A small image classifier, trained from scratch.
Model: 2.24M parameters, 48-pixel images, arch vit, norm rmsnorm, activation swiglu, layers 8, width 128.
Data: 123503 training examples, 103.5 epochs.
Rows from block 3, named by matrix and row number. Rows with one number belong to one attention dimension. Each number is 50 + 10 x the weight over its row's rms, rounded and kept within 0 to 99. All counts start at 0. After the name is the row's rms in percent of the matrix's.
# q: attention query, key and value (stacked) (model.blocks.3.attn.qkv.weight, 384x128, the q third), inputs 0-127
# k: attention query, key and value (stacked) (model.blocks.3.attn.qkv.weight, 384x128, the k third), inputs 0-127
q.39 101:62 55 37 55 47 37 67 35 44 44 53 45 31 54 61 55 46 55 64 47 50 75 48 47 42 54 42 64 51 52 83 41 47 41 35 50 42 49 52 57 30 46 64 59 57 65 48 54 44 72 53 44 58 45 33 57 44 50 41 60 35 40 51 43 39 34 39 35 52 43 59 24 50 55 43 43 47 43 70 43 45 67 48 68 41 61 54 56 56 59 44 60 47 41 50 53 55 55 45 36 55 40 46 50 41 54 37 70 40 41 54 52 58 62 51 52 52 50 35 40 51 47 56 34 59 38 52 48
q.40 095:61 56 70 46 47 39 70 50 66 40 57 50 43 45 83 64 39 38 55 63 45 41 45 54 39 59 51 51 54 51 49 49 41 54 52 51 42 42 51 47 54 69 73 56 57 62 40 40 59 39 52 51 44 44 60 49 52 37 56 62 30 56 34 69 49 45 47 58 41 56 43 53 38 59 72 22 43 54 42 55 42 50 48 56 57 32 48 42 47 55 48 34 45 64 53 59 43 46 47 44 40 39 50 52 58 56 55 66 63 53 54 51 35 57 36 47 47 61 43 46 47 55 69 41 65 70 44 50
q.41 103:58 55 52 58 43 53 46 49 43 47 56 51 50 58 55 47 37 41 44 45 57 39 44 48 34 39 52 50 49 69 52 38 43 55 62 53 49 48 65 44 45 57 40 52 57 63 54 50 43 47 24 46 38 52 57 49 50 66 57 49 54 47 51 60 39 35 56 62 38 43 57 53 50 40 41 56 39 52 49 54 69 41 49 25 82 69 39 40 51 54 58 37 37 63 56 72 60 51 45 49 47 54 60 48 55 52 47 68 35 62 49 36 45 29 33 49 62 40 64 49 45 57 46 63 35 76 53 38
q.42 107:52 39 58 55 54 60 60 60 62 52 42 41 47 57 53 49 47 49 59 65 30 69 61 67 44 66 44 50 62 59 53 54 57 46 50 42 42 41 69 48 43 57 52 61 49 43 55 54 44 58 49 57 52 63 52 46 38 73 59 69 43 65 64 59 57 34 58 56 44 63 54 53 49 48 44 41 42 62 53 50 64 54 46 51 65 50 52 44 71 54 57 66 43 51 70 57 55 62 60 32 51 27 46 49 46 65 41 49 45 55 46 42 64 42 55 60 61 45 46 61 41 67 53 56 36 29 53 21
q.43 110:46 48 47 41 47 49 53 45 37 41 38 34 37 52 58 35 54 37 43 48 39 48 46 59 54 44 59 32 50 53 33 36 75 53 48 54 52 44 60 69 62 47 43 53 65 48 39 63 49 56 55 40 44 57 58 40 40 63 48 48 55 44 35 41 41 39 28 53 56 48 45 48 56 53 61 51 66 55 57 54 47 53 31 71 45 42 45 43 48 47 48 53 67 54 61 50 60 49 43 54 55 50 62 48 58 46 44 55 23 55 58 62 56 67 50 45 67 39 34 53 51 33 54 29 60 70 24 53
q.44 098:46 50 38 58 58 69 53 75 45 73 53 41 46 54 37 51 28 67 63 46 41 38 55 56 38 71 54 55 48 47 47 58 45 41 60 49 64 64 50 44 54 57 50 63 62 62 57 57 39 56 46 52 61 49 56 64 50 43 46 48 53 49 57 57 50 46 48 51 47 47 45 28 26 40 63 43 52 50 45 52 55 56 49 69 41 65 45 59 48 48 38 38 30 59 45 28 65 34 62 45 65 51 56 33 61 63 37 40 41 48 53 57 57 57 42 32 51 53 56 47 50 63 50 34 57 41 60 56
q.45 105:42 37 42 50 58 48 70 48 40 50 59 65 53 58 64 45 80 35 39 47 56 43 33 47 47 46 63 40 35 49 48 49 52 51 46 45 49 57 54 49 41 47 55 50 35 45 37 71 27 45 43 60 75 45 65 41 37 41 39 42 47 60 56 51 45 42 73 52 47 48 58 56 61 34 51 67 39 51 54 54 40 56 33 63 49 62 61 60 37 57 61 56 53 44 59 42 43 55 37 54 38 52 31 69 44 59 32 58 46 56 52 45 55 48 46 53 63 49 56 51 29 62 49 59 52 44 45 59
q.46 099:49 52 56 55 35 45 55 71 54 55 54 47 56 32 39 33 63 56 49 39 58 49 40 62 57 70 50 46 42 55 32 46 64 50 46 42 30 59 26 36 54 48 26 44 40 63 55 45 38 41 56 35 42 51 66 54 44 43 45 56 56 56 51 31 54 54 57 49 42 72 61 46 49 54 45 42 42 54 53 64 34 59 63 37 34 53 43 44 60 34 39 45 42 40 50 40 42 61 47 60 55 49 63 54 53 55 68 55 75 58 56 51 39 46 46 52 37 36 51 36 40 40 46 42 49 63 54 52
q.47 105:53 52 37 49 58 59 43 55 59 43 32 42 48 54 60 43 57 53 55 49 53 44 59 29 44 47 36 53 51 64 62 68 57 48 71 45 36 44 44 48 64 43 51 55 61 44 50 51 32 67 56 66 45 58 40 40 42 46 45 40 62 55 53 39 40 71 39 64 47 55 51 48 56 46 47 55 38 61 50 31 52 57 64 51 44 36 65 58 49 50 59 42 29 60 63 66 54 50 47 50 44 45 60 45 48 51 57 55 42 33 64 49 60 57 30 62 24 52 34 66 40 52 56 40 69 60 38 64
q.48 100:45 39 31 62 57 59 51 37 48 47 58 64 50 60 43 38 41 51 39 50 41 49 45 57 57 51 49 42 38 48 46 44 37 59 78 53 55 57 50 48 52 58 62 27 55 52 59 55 49 37 44 71 61 25 50 37 47 63 30 52 41 55 42 46 53 44 34 64 59 60 39 41 46 49 45 32 64 38 58 36 43 51 43 37 38 38 67 62 56 48 77 61 51 54 56 55 62 46 47 37 33 51 43 48 36 54 50 59 50 68 55 62 61 56 41 59 60 35 49 55 57 44 56 53 46 58 42 62
q.49 101:32 54 56 68 64 47 42 48 55 80 59 47 62 37 54 38 51 67 60 46 63 41 70 68 61 55 43 55 44 40 38 39 48 54 49 30 50 59 43 74 52 59 59 49 55 59 62 45 50 44 52 58 58 41 45 56 27 44 43 60 56 56 65 39 61 54 37 54 52 63 50 56 54 49 56 47 48 51 70 44 58 68 47 76 65 64 47 48 49 54 47 45 64 49 36 37 37 33 63 59 55 52 39 51 40 47 59 52 52 48 41 34 48 41 45 35 50 46 51 52 47 52 54 63 54 37 42 45
q.50 101:45 55 56 41 54 64 62 50 41 51 41 65 45 49 48 61 39 59 41 54 40 61 46 61 49 62 64 38 38 11 63 55 49 48 69 41 53 40 39 59 52 64 41 41 52 39 47 42 58 34 56 44 41 56 46 48 59 53 56 51 44 52 47 61 54 47 37 46 39 57 29 45 38 60 41 61 50 53 44 53 46 42 41 45 28 57 28 55 61 55 53 47 41 42 43 28 41 65 52 51 39 59 48 27 46 57 38 36 48 63 54 55 63 33 55 42 49 48 59 58 59 67 48 50 47 44 30 54
q.51 102:59 44 57 55 48 43 32 60 58 45 54 38 56 37 36 51 49 68 47 62 57 61 47 37 46 51 68 64 47 49 56 61 61 43 36 41 43 67 41 34 41 43 59 42 52 51 38 36 67 62 48 49 49 35 61 45 68 52 78 53 47 52 56 44 58 39 55 65 37 37 48 56 56 54 49 36 62 29 51 36 47 48 53 56 40 57 38 56 35 50 51 66 45 53 50 49 60 45 37 52 47 49 56 60 37 50 34 25 63 40 42 35 37 54 47 38 42 60 52 46 55 49 56 40 42 68 42 66
k.39 099:47 56 68 50 55 44 52 44 36 54 59 42 51 71 51 31 58 33 54 45 60 33 74 51 49 55 54 41 46 54 21 51 47 58 33 44 58 35 68 60 58 43 50 63 46 43 58 53 48 37 50 58 50 31 42 65 23 47 45 57 51 50 44 57 40 47 33 64 52 58 62 49 56 51 68 62 54 56 36 61 55 39 31 65 57 54 60 55 64 42 50 46 53 48 49 62 60 50 44 40 46 58 50 50 68 52 65 47 58 40 70 43 50 58 50 61 48 37 63 51 49 47 51 65 45 59 43 48
k.40 096:53 43 61 33 52 50 43 69 69 35 43 59 36 59 62 51 50 61 53 46 45 31 36 41 61 45 46 60 67 51 52 51 71 79 67 46 39 37 67 42 56 54 35 37 49 61 53 53 47 49 61 56 46 60 53 60 51 47 47 54 49 29 48 61 44 54 61 40 42 55 50 51 52 55 38 47 51 34 38 66 31 46 42 48 47 61 47 43 37 55 43 45 41 59 30 55 54 61 43 49 42 47 58 53 48 56 42 41 55 43 51 72 37 46 46 52 65 40 43 25 41 58 45 53 35 43 35 45
k.41 101:37 55 46 65 64 36 35 58 64 51 39 57 45 59 53 43 31 54 41 56 38 49 51 49 65 43 55 44 48 38 57 41 61 31 48 58 35 50 38 43 45 50 51 56 56 52 52 59 37 53 44 53 48 49 58 62 51 57 39 58 53 53 45 63 54 54 54 38 65 66 39 27 35 49 67 53 86 58 51 35 54 61 48 36 69 31 62 36 52 50 48 51 53 57 39 32 39 56 59 31 54 55 57 46 64 48 46 55 43 54 40 64 41 49 57 53 61 49 58 57 39 62 48 57 33 36 42 47
k.42 103:59 54 40 48 56 48 55 44 42 57 63 59 61 53 34 45 46 49 46 54 23 46 45 62 45 45 37 49 51 34 68 35 57 43 55 54 56 54 51 56 41 58 40 54 46 54 50 63 75 40 55 56 41 40 49 50 45 66 59 64 52 25 35 61 68 37 26 32 48 37 63 57 50 50 39 39 64 48 28 63 55 49 53 51 64 50 60 34 56 69 51 59 39 50 56 47 65 53 61 41 54 53 64 44 58 49 48 59 45 57 53 47 45 54 53 44 52 47 53 31 40 64 30 62 53 58 57 38
k.43 096:62 44 36 67 53 35 67 45 59 56 54 46 49 41 48 48 35 24 39 59 46 34 42 67 42 75 46 56 32 45 46 55 47 51 62 32 65 46 65 54 43 81 46 59 62 44 53 53 57 58 52 52 61 41 33 48 35 67 52 37 47 50 56 41 51 47 49 42 65 49 38 63 51 25 50 41 59 58 61 34 56 44 34 59 67 48 68 65 50 42 54 41 44 39 47 54 54 47 49 50 59 49 61 47 54 40 55 55 47 49 48 63 50 39 44 37 62 44 41 43 55 54 53 55 45 50 49 54
k.44 101:46 52 35 34 45 53 46 41 48 45 49 37 53 51 52 48 67 50 58 62 59 60 54 66 39 41 70 48 52 46 49 42 37 38 72 40 63 60 55 58 46 50 37 47 50 61 48 57 57 43 30 61 48 84 50 60 39 49 47 63 29 48 55 52 64 49 56 66 54 70 56 58 55 51 40 28 46 53 62 54 68 43 50 59 41 46 51 25 49 54 54 44 53 49 49 33 55 45 41 59 40 34 39 37 48 50 39 49 30 35 50 46 49 49 43 45 49 67 60 48 55 65 61 56 60 47 51 40
k.45 101:58 62 38 46 58 44 63 57 34 45 54 48 50 47 54 46 58 47 52 70 56 54 52 34 29 33 40 60 57 43 50 40 47 52 56 62 44 57 56 54 63 37 43 54 67 54 45 44 55 44 21 46 87 50 59 54 49 69 46 42 46 46 46 46 48 44 42 35 55 40 48 40 46 70 47 59 56 65 54 37 48 65 39 41 64 43 55 51 47 45 53 56 49 46 74 50 49 57 53 47 62 60 46 65 62 52 35 48 58 53 47 45 50 44 30 43 69 37 56 71 54 47 39 43 51 51 63 45
k.46 095:50 50 41 61 41 36 56 51 52 57 45 44 47 41 58 42 39 91 48 58 50 42 40 64 48 49 53 63 46 42 49 54 62 61 32 52 52 42 38 33 51 54 57 61 58 53 34 54 66 50 41 63 34 55 51 42 49 40 51 52 55 49 57 43 51 57 50 56 42 38 53 52 62 72 60 60 39 49 48 47 56 38 36 36 62 31 56 60 44 43 34 51 53 65 41 63 55 63 45 59 62 45 30 29 45 36 51 29 53 55 47 48 54 60 49 57 53 54 50 41 57 37 56 46 39 64 49 28
k.47 097:46 42 53 68 41 37 50 67 47 53 52 76 54 65 54 37 55 45 53 46 69 45 44 44 41 50 66 53 54 48 49 41 44 43 68 59 53 45 58 42 53 54 32 55 46 59 64 33 42 37 53 54 36 54 54 43 51 32 42 42 60 34 52 37 42 46 45 63 48 62 64 75 59 54 73 49 46 43 57 36 57 55 41 56 63 46 49 51 56 46 49 65 34 51 54 47 47 50 62 57 42 62 69 65 49 43 53 29 58 50 42 55 63 50 55 32 55 44 50 48 66 66 55 36 43 70 58 41
k.48 101:41 33 56 42 47 52 54 37 29 46 53 70 54 47 48 48 52 47 78 52 48 49 58 53 45 52 48 40 41 49 56 47 57 48 52 40 65 62 29 54 42 49 32 62 48 61 56 56 70 53 45 49 62 52 63 55 48 42 53 54 49 58 41 39 43 50 63 48 27 42 49 51 44 62 29 51 61 44 48 41 53 45 33 63 43 60 54 44 61 64 60 20 50 63 42 44 52 58 53 52 22 35 43 56 40 64 36 62 48 39 56 55 34 51 49 49 38 38 48 51 52 31 57 43 55 44 36 52
k.49 104:65 42 41 45 53 48 38 48 37 69 36 55 53 49 39 54 70 44 39 53 33 37 57 61 66 56 47 56 46 45 60 51 48 51 45 50 57 54 59 42 46 57 67 64 69 59 52 63 41 42 44 53 53 38 45 52 33 51 53 59 52 50 46 53 47 57 74 69 54 48 66 49 60 46 49 52 59 46 67 52 26 37 38 42 19 64 49 45 48 55 72 62 49 28 46 49 52 53 57 52 56 46 57 33 36 45 50 41 36 48 57 47 40 59 48 40 38 50 56 54 62 32 66 54 56 50 42 57
k.50 087:55 35 43 51 41 51 65 54 46 38 50 47 49 41 39 44 37 66 55 57 44 47 56 55 51 50 39 55 60 55 32 54 50 45 54 50 52 43 63 33 40 34 33 47 66 57 41 58 70 41 51 52 72 53 50 56 54 56 36 76 49 71 59 58 69 57 75 59 53 39 44 41 42 56 62 47 47 51 63 55 52 52 39 60 67 45 53 59 55 45 47 60 52 51 53 33 48 51 48 49 64 50 49 45 65 77 39 58 43 57 56 65 50 54 64 60 58 47 26 47 45 39 43 48 62 42 66 42
k.51 093:41 57 43 65 44 50 52 41 68 53 54 55 53 47 42 49 47 61 63 56 61 55 50 49 75 38 63 49 49 46 38 58 70 25 40 49 52 50 33 61 44 30 40 39 56 47 51 48 71 52 36 52 50 42 57 57 44 51 53 59 60 60 67 44 52 57 49 54 49 47 53 51 52 46 52 27 58 44 68 29 43 36 57 31 30 47 39 59 53 39 55 62 40 49 50 50 53 35 53 65 61 47 63 52 43 48 68 34 65 52 55 43 41 40 43 62 34 43 54 56 42 59 29 53 42 59 55 58