config = dict(
    horizontal_flip=True,
    num_classes=300,
    norm='rmsnorm',
    positions='learned',
    max_steps=33300,
    batch_size=384,
    epochs=103.5,
)
Rows from block 2 of a small image classifier, named by matrix and row number. Rows with one number belong to one neuron. Each number is 50 + 15 x the weight over its row's rms, rounded and kept within 0 to 99. All counts start at 0. After the name is the row's rms in percent of the matrix's.
After each neuron's rows are labels from the 100 images, of 14848, where the neuron reaches its largest size: "colour at peak" is the nearest of a few named colours to the mean colour under the peak; "place" is the part of the image that holds the peak. Only what is clearly more common there than usual is listed. The data: crops of objects in photos (Visual Genome).
# gate: MLP gate (model.blocks.2.mlp.gate.weight, 512x128), inputs 0-127
# fc1: MLP up (model.blocks.2.mlp.fc1.weight, 512x128), inputs 0-127
# fc2: MLP down (model.blocks.2.mlp.fc2.weight, 128x512, transposed), outputs 0-127

gate.288 090:41 77 47 32 53 70 61 54 40 30 79 49 70 77 74 53 46 65 53 68 39 41 51 44 57 55 43 74 63 40 50 69 64 56 57 25 36 73 40 28 54 74 57 63 41 26 48 78 16 59 42 46 67 38 46 73 65 44 57 49 49 57 31 10 65 58 65 53 19 63 58 28 48 46 38 42 33 35 41 26 45 63 40 43 64 51 52 53 45 47 33 35 38 40 74 82 26 79 47 31 44 51 65 39 48 23 71 38 49 55 49 59 47 41 44 38 82 44 61 32 62 62 51 54 54 71 59 42
fc1.288 075:52 46 36 45 11 58 47 47 34 42 23 33 37 44 38 48 56 43 28 66 46 62 32 56 77 72 66 48 14 71 43 36 29 48 64 66 40 28 54 34 39 41 61 57 62 58 58 29 51 30 72 63 33 79 35 26 38 42 37 53 41 62 58 44 62 34 48 35 55 51 66 40 80 46 45 64 40 48 37 58 56 49 69 48 37 52 28 26 52 64 33 80 74 72 44 35 79 33 73 50 52 29 46 56 51 37 19 49 62 53 59 37 29 43 56 45 57 58 49 76 53 65 49 86 29 47 58 39
fc2.288 099:31 66 43 58 49 43 55 44 40 27 25 49 71 55 59 56 21 62 52 50 50 39 70 13 53 58 60 51 72 50 52 69 60 41 52 21 41 65 53 32 57 48 37 61 43 57 82 32 41 52 58 48 51 24 47 50 70 66 57 36 13 31 40 46 69 37 63 58 68 28 38 35 69 38 41 14 45 76 34 32 45 48 42 55 75 42 61 32 59 64 35 38 50 42 35 44 45 58 33 47 54 47 29 43 67 52 96 36 74 56 55 56 67 53 51 57 48 76 46 56 48 84 45 64 55 67 64 80
colour at peak: black
place: bottom left

gate.434 109:47 46 31 56 47 57 24 61 37 67 44 64 48 82 18 57 38 46 69 35 34 27 30 31 50 36 75 41 42 47 55 26 69 51 42 60 55 35 32 61 54 77 53 67 62 52 24 31 23 53 48 53 49 48 41 37 15 52 56 69 45 57 34 68 55 55 67 62 49 48 61 30 48 33 31 64 60 61 71 51 39 65 33 31 72 37 35 65 31 44 46 43 39 44 69 97 49 25 43 63 74 56 46 66 51 18 27 43 28 54 62 44 61 62 46 72 57 52 53 30 73 66 59 52 49 41 62 57
fc1.434 081:66 28 54 59 17 41 67 58 38 53 26 30 52 46 85 62 62 44 58 24 42 69 79 53 21 57 12 44 58 69 03 72 31 43 36 27 58 39 56 35 36 61 58 28 27 56 54 65 54 51 74 63 64 44 59 64 49 62 60 29 29 39 41 65 46 60 41 51 59 57 45 64 57 39 50 62 52 29 60 54 41 53 66 73 49 49 59 42 40 34 55 41 45 44 26 22 37 44 38 66 48 40 48 48 37 62 38 48 41 41 64 35 51 57 62 22 39 58 71 60 39 38 29 24 27 31 47 53
fc2.434 102:32 59 50 42 39 71 47 60 55 52 47 39 54 91 32 45 36 49 71 42 38 61 20 38 64 47 66 51 43 59 73 35 51 74 64 57 44 62 41 74 24 76 84 51 57 56 32 19 31 41 42 41 41 56 43 17 44 39 37 72 77 76 56 27 61 56 59 55 50 71 32 58 67 34 31 58 64 58 53 70 53 72 41 50 55 53 21 48 52 64 56 60 41 54 68 67 66 39 32 45 69 57 55 58 38 33 44 42 55 23 62 48 45 69 59 88 62 27 76 51 71 57 51 57 58 60 50 46
colour at peak: black
place: bottom left

gate.144 095:58 51 50 47 41 55 37 47 47 52 40 77 66 63 78 33 57 47 30 56 26 45 24 50 47 34 36 39 47 81 61 64 51 51 33 49 52 60 77 55 63 53 43 61 28 33 80 55 32 62 63 60 51 72 70 56 35 52 46 40 46 54 31 27 39 56 63 59 56 64 59 25 15 60 61 67 67 62 41 58 39 18 42 33 47 54 59 36 34 36 64 31 51 45 40 61 16 51 79 37 63 74 47 58 55 29 64 32 37 33 23 48 48 53 32 56 23 45 33 35 83 63 81 43 44 64 42 39
fc1.144 086:50 53 60 50 65 61 67 50 55 41 36 29 67 68 41 40 52 60 63 54 53 42 52 48 37 52 38 42 54 73 65 47 52 64 67 79 39 50 40 43 48 54 59 24 37 19 37 55 34 58 51 57 27 41 53 60 51 51 37 29 73 62 45 23 50 37 62 41 45 47 78 35 47 34 63 85 55 30 53 57 64 47 59 07 46 51 67 36 31 46 17 26 44 62 64 41 48 70 27 54 65 78 08 54 89 31 50 29 27 48 66 73 55 60 36 37 54 40 50 48 66 50 44 43 17 51 43 47
fc2.144 118:77 43 46 40 59 58 51 54 53 53 46 84 26 47 54 57 48 32 42 70 52 54 62 60 59 74 29 56 58 35 43 35 40 64 30 64 41 69 56 57 79 38 53 50 36 52 64 65 41 54 73 58 45 68 43 39 74 45 63 40 28 61 72 43 63 38 34 51 61 49 37 27 60 56 53 34 41 50 50 33 65 58 79 83 74 34 44 43 69 55 38 59 46 48 40 90 48 69 56 51 43 37 38 46 45 65 52 54 62 66 52 49 37 35 16 25 78 63 63 36 32 00 67 37 34 44 51 34
colour at peak: black
place: bottom left

gate.192 095:74 52 56 50 38 53 77 57 39 53 59 56 65 43 47 32 47 37 64 45 39 60 58 52 66 41 58 74 41 78 35 67 65 68 63 28 49 58 94 20 39 34 35 16 68 37 52 59 27 47 51 52 39 26 39 63 44 58 73 47 52 49 49 34 27 54 30 60 60 46 31 82 55 51 62 27 45 27 66 54 63 26 41 60 54 64 42 41 43 53 57 37 55 59 63 32 56 15 70 47 42 53 40 49 40 68 05 48 67 49 60 65 43 46 74 42 41 51 22 76 34 60 54 45 55 74 34 52
fc1.192 085:36 60 55 63 27 50 55 45 49 33 81 30 43 64 57 67 40 69 65 37 40 74 47 42 24 52 27 60 52 64 59 44 38 41 39 53 74 55 75 40 47 49 46 43 37 51 59 70 45 45 58 64 66 38 57 26 43 57 68 59 46 58 39 49 78 49 38 60 61 64 16 60 30 61 69 42 44 52 45 26 51 53 72 56 67 42 56 27 57 65 71 87 86 57 69 61 38 71 18 45 60 42 41 82 62 48 67 42 59 46 39 31 60 47 61 57 77 54 73 63 58 51 19 54 17 62 39 60
fc2.192 107:47 42 66 59 63 18 58 71 29 57 60 53 61 27 56 15 40 45 47 45 52 37 72 47 61 53 52 50 33 44 50 67 71 42 57 62 60 43 16 90 72 41 32 45 37 56 33 38 64 61 34 37 65 91 55 46 59 36 24 62 43 47 73 63 49 59 48 13 54 77 63 44 52 60 53 71 58 38 62 64 59 61 47 47 14 52 63 55 59 66 22 52 62 10 43 66 43 59 52 72 37 46 56 48 35 67 34 49 52 47 57 45 58 24 44 42 57 54 27 56 50 31 67 24 53 44 49 53
colour at peak: black
place: middle left

gate.272 092:45 39 80 33 43 63 49 36 58 42 41 65 44 31 61 53 41 53 17 90 60 48 48 33 26 40 54 53 41 51 55 48 48 44 55 46 49 33 53 64 29 54 50 61 63 74 56 30 53 51 37 25 48 90 33 88 39 18 81 58 33 29 61 37 52 66 50 28 65 61 87 38 59 61 54 48 71 54 37 69 44 67 54 50 53 23 56 50 50 53 59 41 36 26 74 56 64 56 67 32 68 43 33 54 52 57 30 76 43 43 71 61 65 56 53 44 53 33 41 55 62 21 35 60 42 49 56 26
fc1.272 082:38 38 33 44 36 36 34 31 56 45 36 40 41 44 38 62 40 45 46 77 66 19 61 64 72 36 50 38 65 54 61 44 50 57 42 32 55 41 45 77 35 60 30 47 66 15 54 33 45 62 55 47 57 66 41 41 54 65 59 59 36 15 19 57 49 75 50 27 68 68 68 59 64 51 46 11 72 49 50 76 31 59 44 59 18 40 15 22 51 40 40 38 61 58 42 61 40 70 63 41 85 36 45 60 21 44 38 27 50 39 66 42 35 58 61 44 43 47 40 61 52 47 53 63 40 50 73 47
fc2.272 089:28 58 40 57 40 69 39 40 65 27 39 86 76 55 39 17 57 28 80 31 50 39 50 57 50 55 52 20 51 66 43 41 60 53 28 76 50 73 39 69 50 73 54 42 52 38 23 46 38 29 55 55 56 54 59 72 69 64 52 50 27 44 55 26 62 32 33 58 34 64 30 33 58 42 54 40 54 39 75 45 52 44 32 43 56 72 30 43 39 55 35 66 47 42 39 48 46 32 52 69 33 57 67 64 65 67 56 41 90 55 31 44 42 45 33 42 78 53 30 64 48 66 73 25 52 51 51 27
colour at peak: pink
place: top centre

gate.270 090:51 37 62 55 52 76 53 40 43 14 63 63 55 11 55 76 50 49 40 25 30 67 30 37 57 68 67 52 52 49 68 64 63 57 55 32 60 31 56 76 41 28 52 57 29 50 28 50 43 37 35 59 47 58 64 40 40 44 27 57 58 57 56 34 52 55 35 67 43 43 22 16 52 62 68 78 54 62 46 48 32 65 43 74 40 81 53 39 29 59 60 89 38 40 51 70 87 53 46 58 47 44 39 69 58 48 63 69 66 75 51 62 43 60 58 70 44 62 49 40 44 62 38 54 73 34 29 51
fc1.270 067:64 57 37 77 67 20 39 54 83 71 48 47 52 64 49 76 41 40 57 56 53 48 62 47 58 59 60 42 71 60 42 46 77 66 64 48 37 69 51 67 49 47 77 54 55 71 70 53 57 65 36 60 60 76 81 33 16 28 66 23 40 52 60 48 44 55 32 23 27 68 62 39 55 41 70 76 51 28 44 59 71 64 56 45 52 54 48 38 47 58 48 59 43 60 42 55 40 37 65 22 59 32 35 24 63 54 36 47 22 39 44 51 57 51 41 32 60 59 39 26 77 30 44 51 34 16 50 71
fc2.270 095:58 51 44 48 40 32 63 85 39 36 33 59 40 20 55 62 74 67 47 35 34 58 38 37 31 53 31 46 33 47 84 53 42 36 82 49 64 34 38 28 27 60 34 48 13 45 50 47 40 56 58 68 50 61 31 41 58 52 53 37 62 55 52 61 48 36 45 72 22 53 49 40 49 31 63 26 13 51 55 51 51 30 47 66 57 45 53 54 11 44 46 60 37 45 58 40 50 47 46 42 44 53 47 70 70 44 71 30 74 56 55 52 56 48 38 90 29 70 75 78 39 48 45 37 59 41 23 63
colour at peak: black
place: bottom right; bottom left

gate.455 091:47 54 58 45 68 67 48 51 56 61 65 47 46 52 51 56 49 25 58 82 27 37 22 51 40 36 55 48 73 50 27 26 74 68 73 48 41 21 48 55 49 40 56 45 54 41 27 45 22 56 71 68 78 53 43 39 37 58 71 74 75 54 31 41 81 69 48 37 45 60 64 53 59 60 56 59 60 34 64 42 35 43 34 46 51 28 31 42 16 64 52 25 47 34 59 59 46 41 83 42 48 47 63 43 34 55 49 22 16 60 43 54 37 56 72 61 61 50 19 70 57 47 71 34 71 26 52 45
fc1.455 097:49 44 51 61 44 52 39 64 62 55 75 28 68 72 54 52 63 49 53 56 87 10 49 43 49 50 65 44 41 32 85 41 40 64 84 43 48 01 61 66 36 46 38 57 40 62 51 52 53 54 12 61 26 64 42 46 47 38 47 41 15 36 42 29 49 30 51 31 43 56 71 66 37 51 30 44 60 36 40 51 35 56 43 54 36 47 46 29 62 28 31 63 51 45 66 69 33 53 23 40 54 63 66 40 33 11 48 50 47 41 54 53 56 28 71 56 46 55 36 43 56 39 28 32 52 40 41 56
fc2.455 104:38 44 59 51 52 60 61 43 33 44 48 34 51 51 84 27 50 49 54 42 25 57 43 42 63 31 57 66 82 75 09 52 52 47 46 40 58 76 39 37 74 68 56 61 49 30 29 49 37 63 29 35 65 37 44 44 13 68 43 63 82 50 48 51 73 84 57 50 51 45 53 41 60 56 75 67 34 33 43 47 45 47 68 40 44 53 55 34 13 54 62 24 41 67 66 55 46 29 89 61 56 34 42 57 43 48 39 64 37 59 50 51 34 65 24 53 55 49 41 42 69 72 68 48 70 50 40 55
colour at peak: black
place: bottom left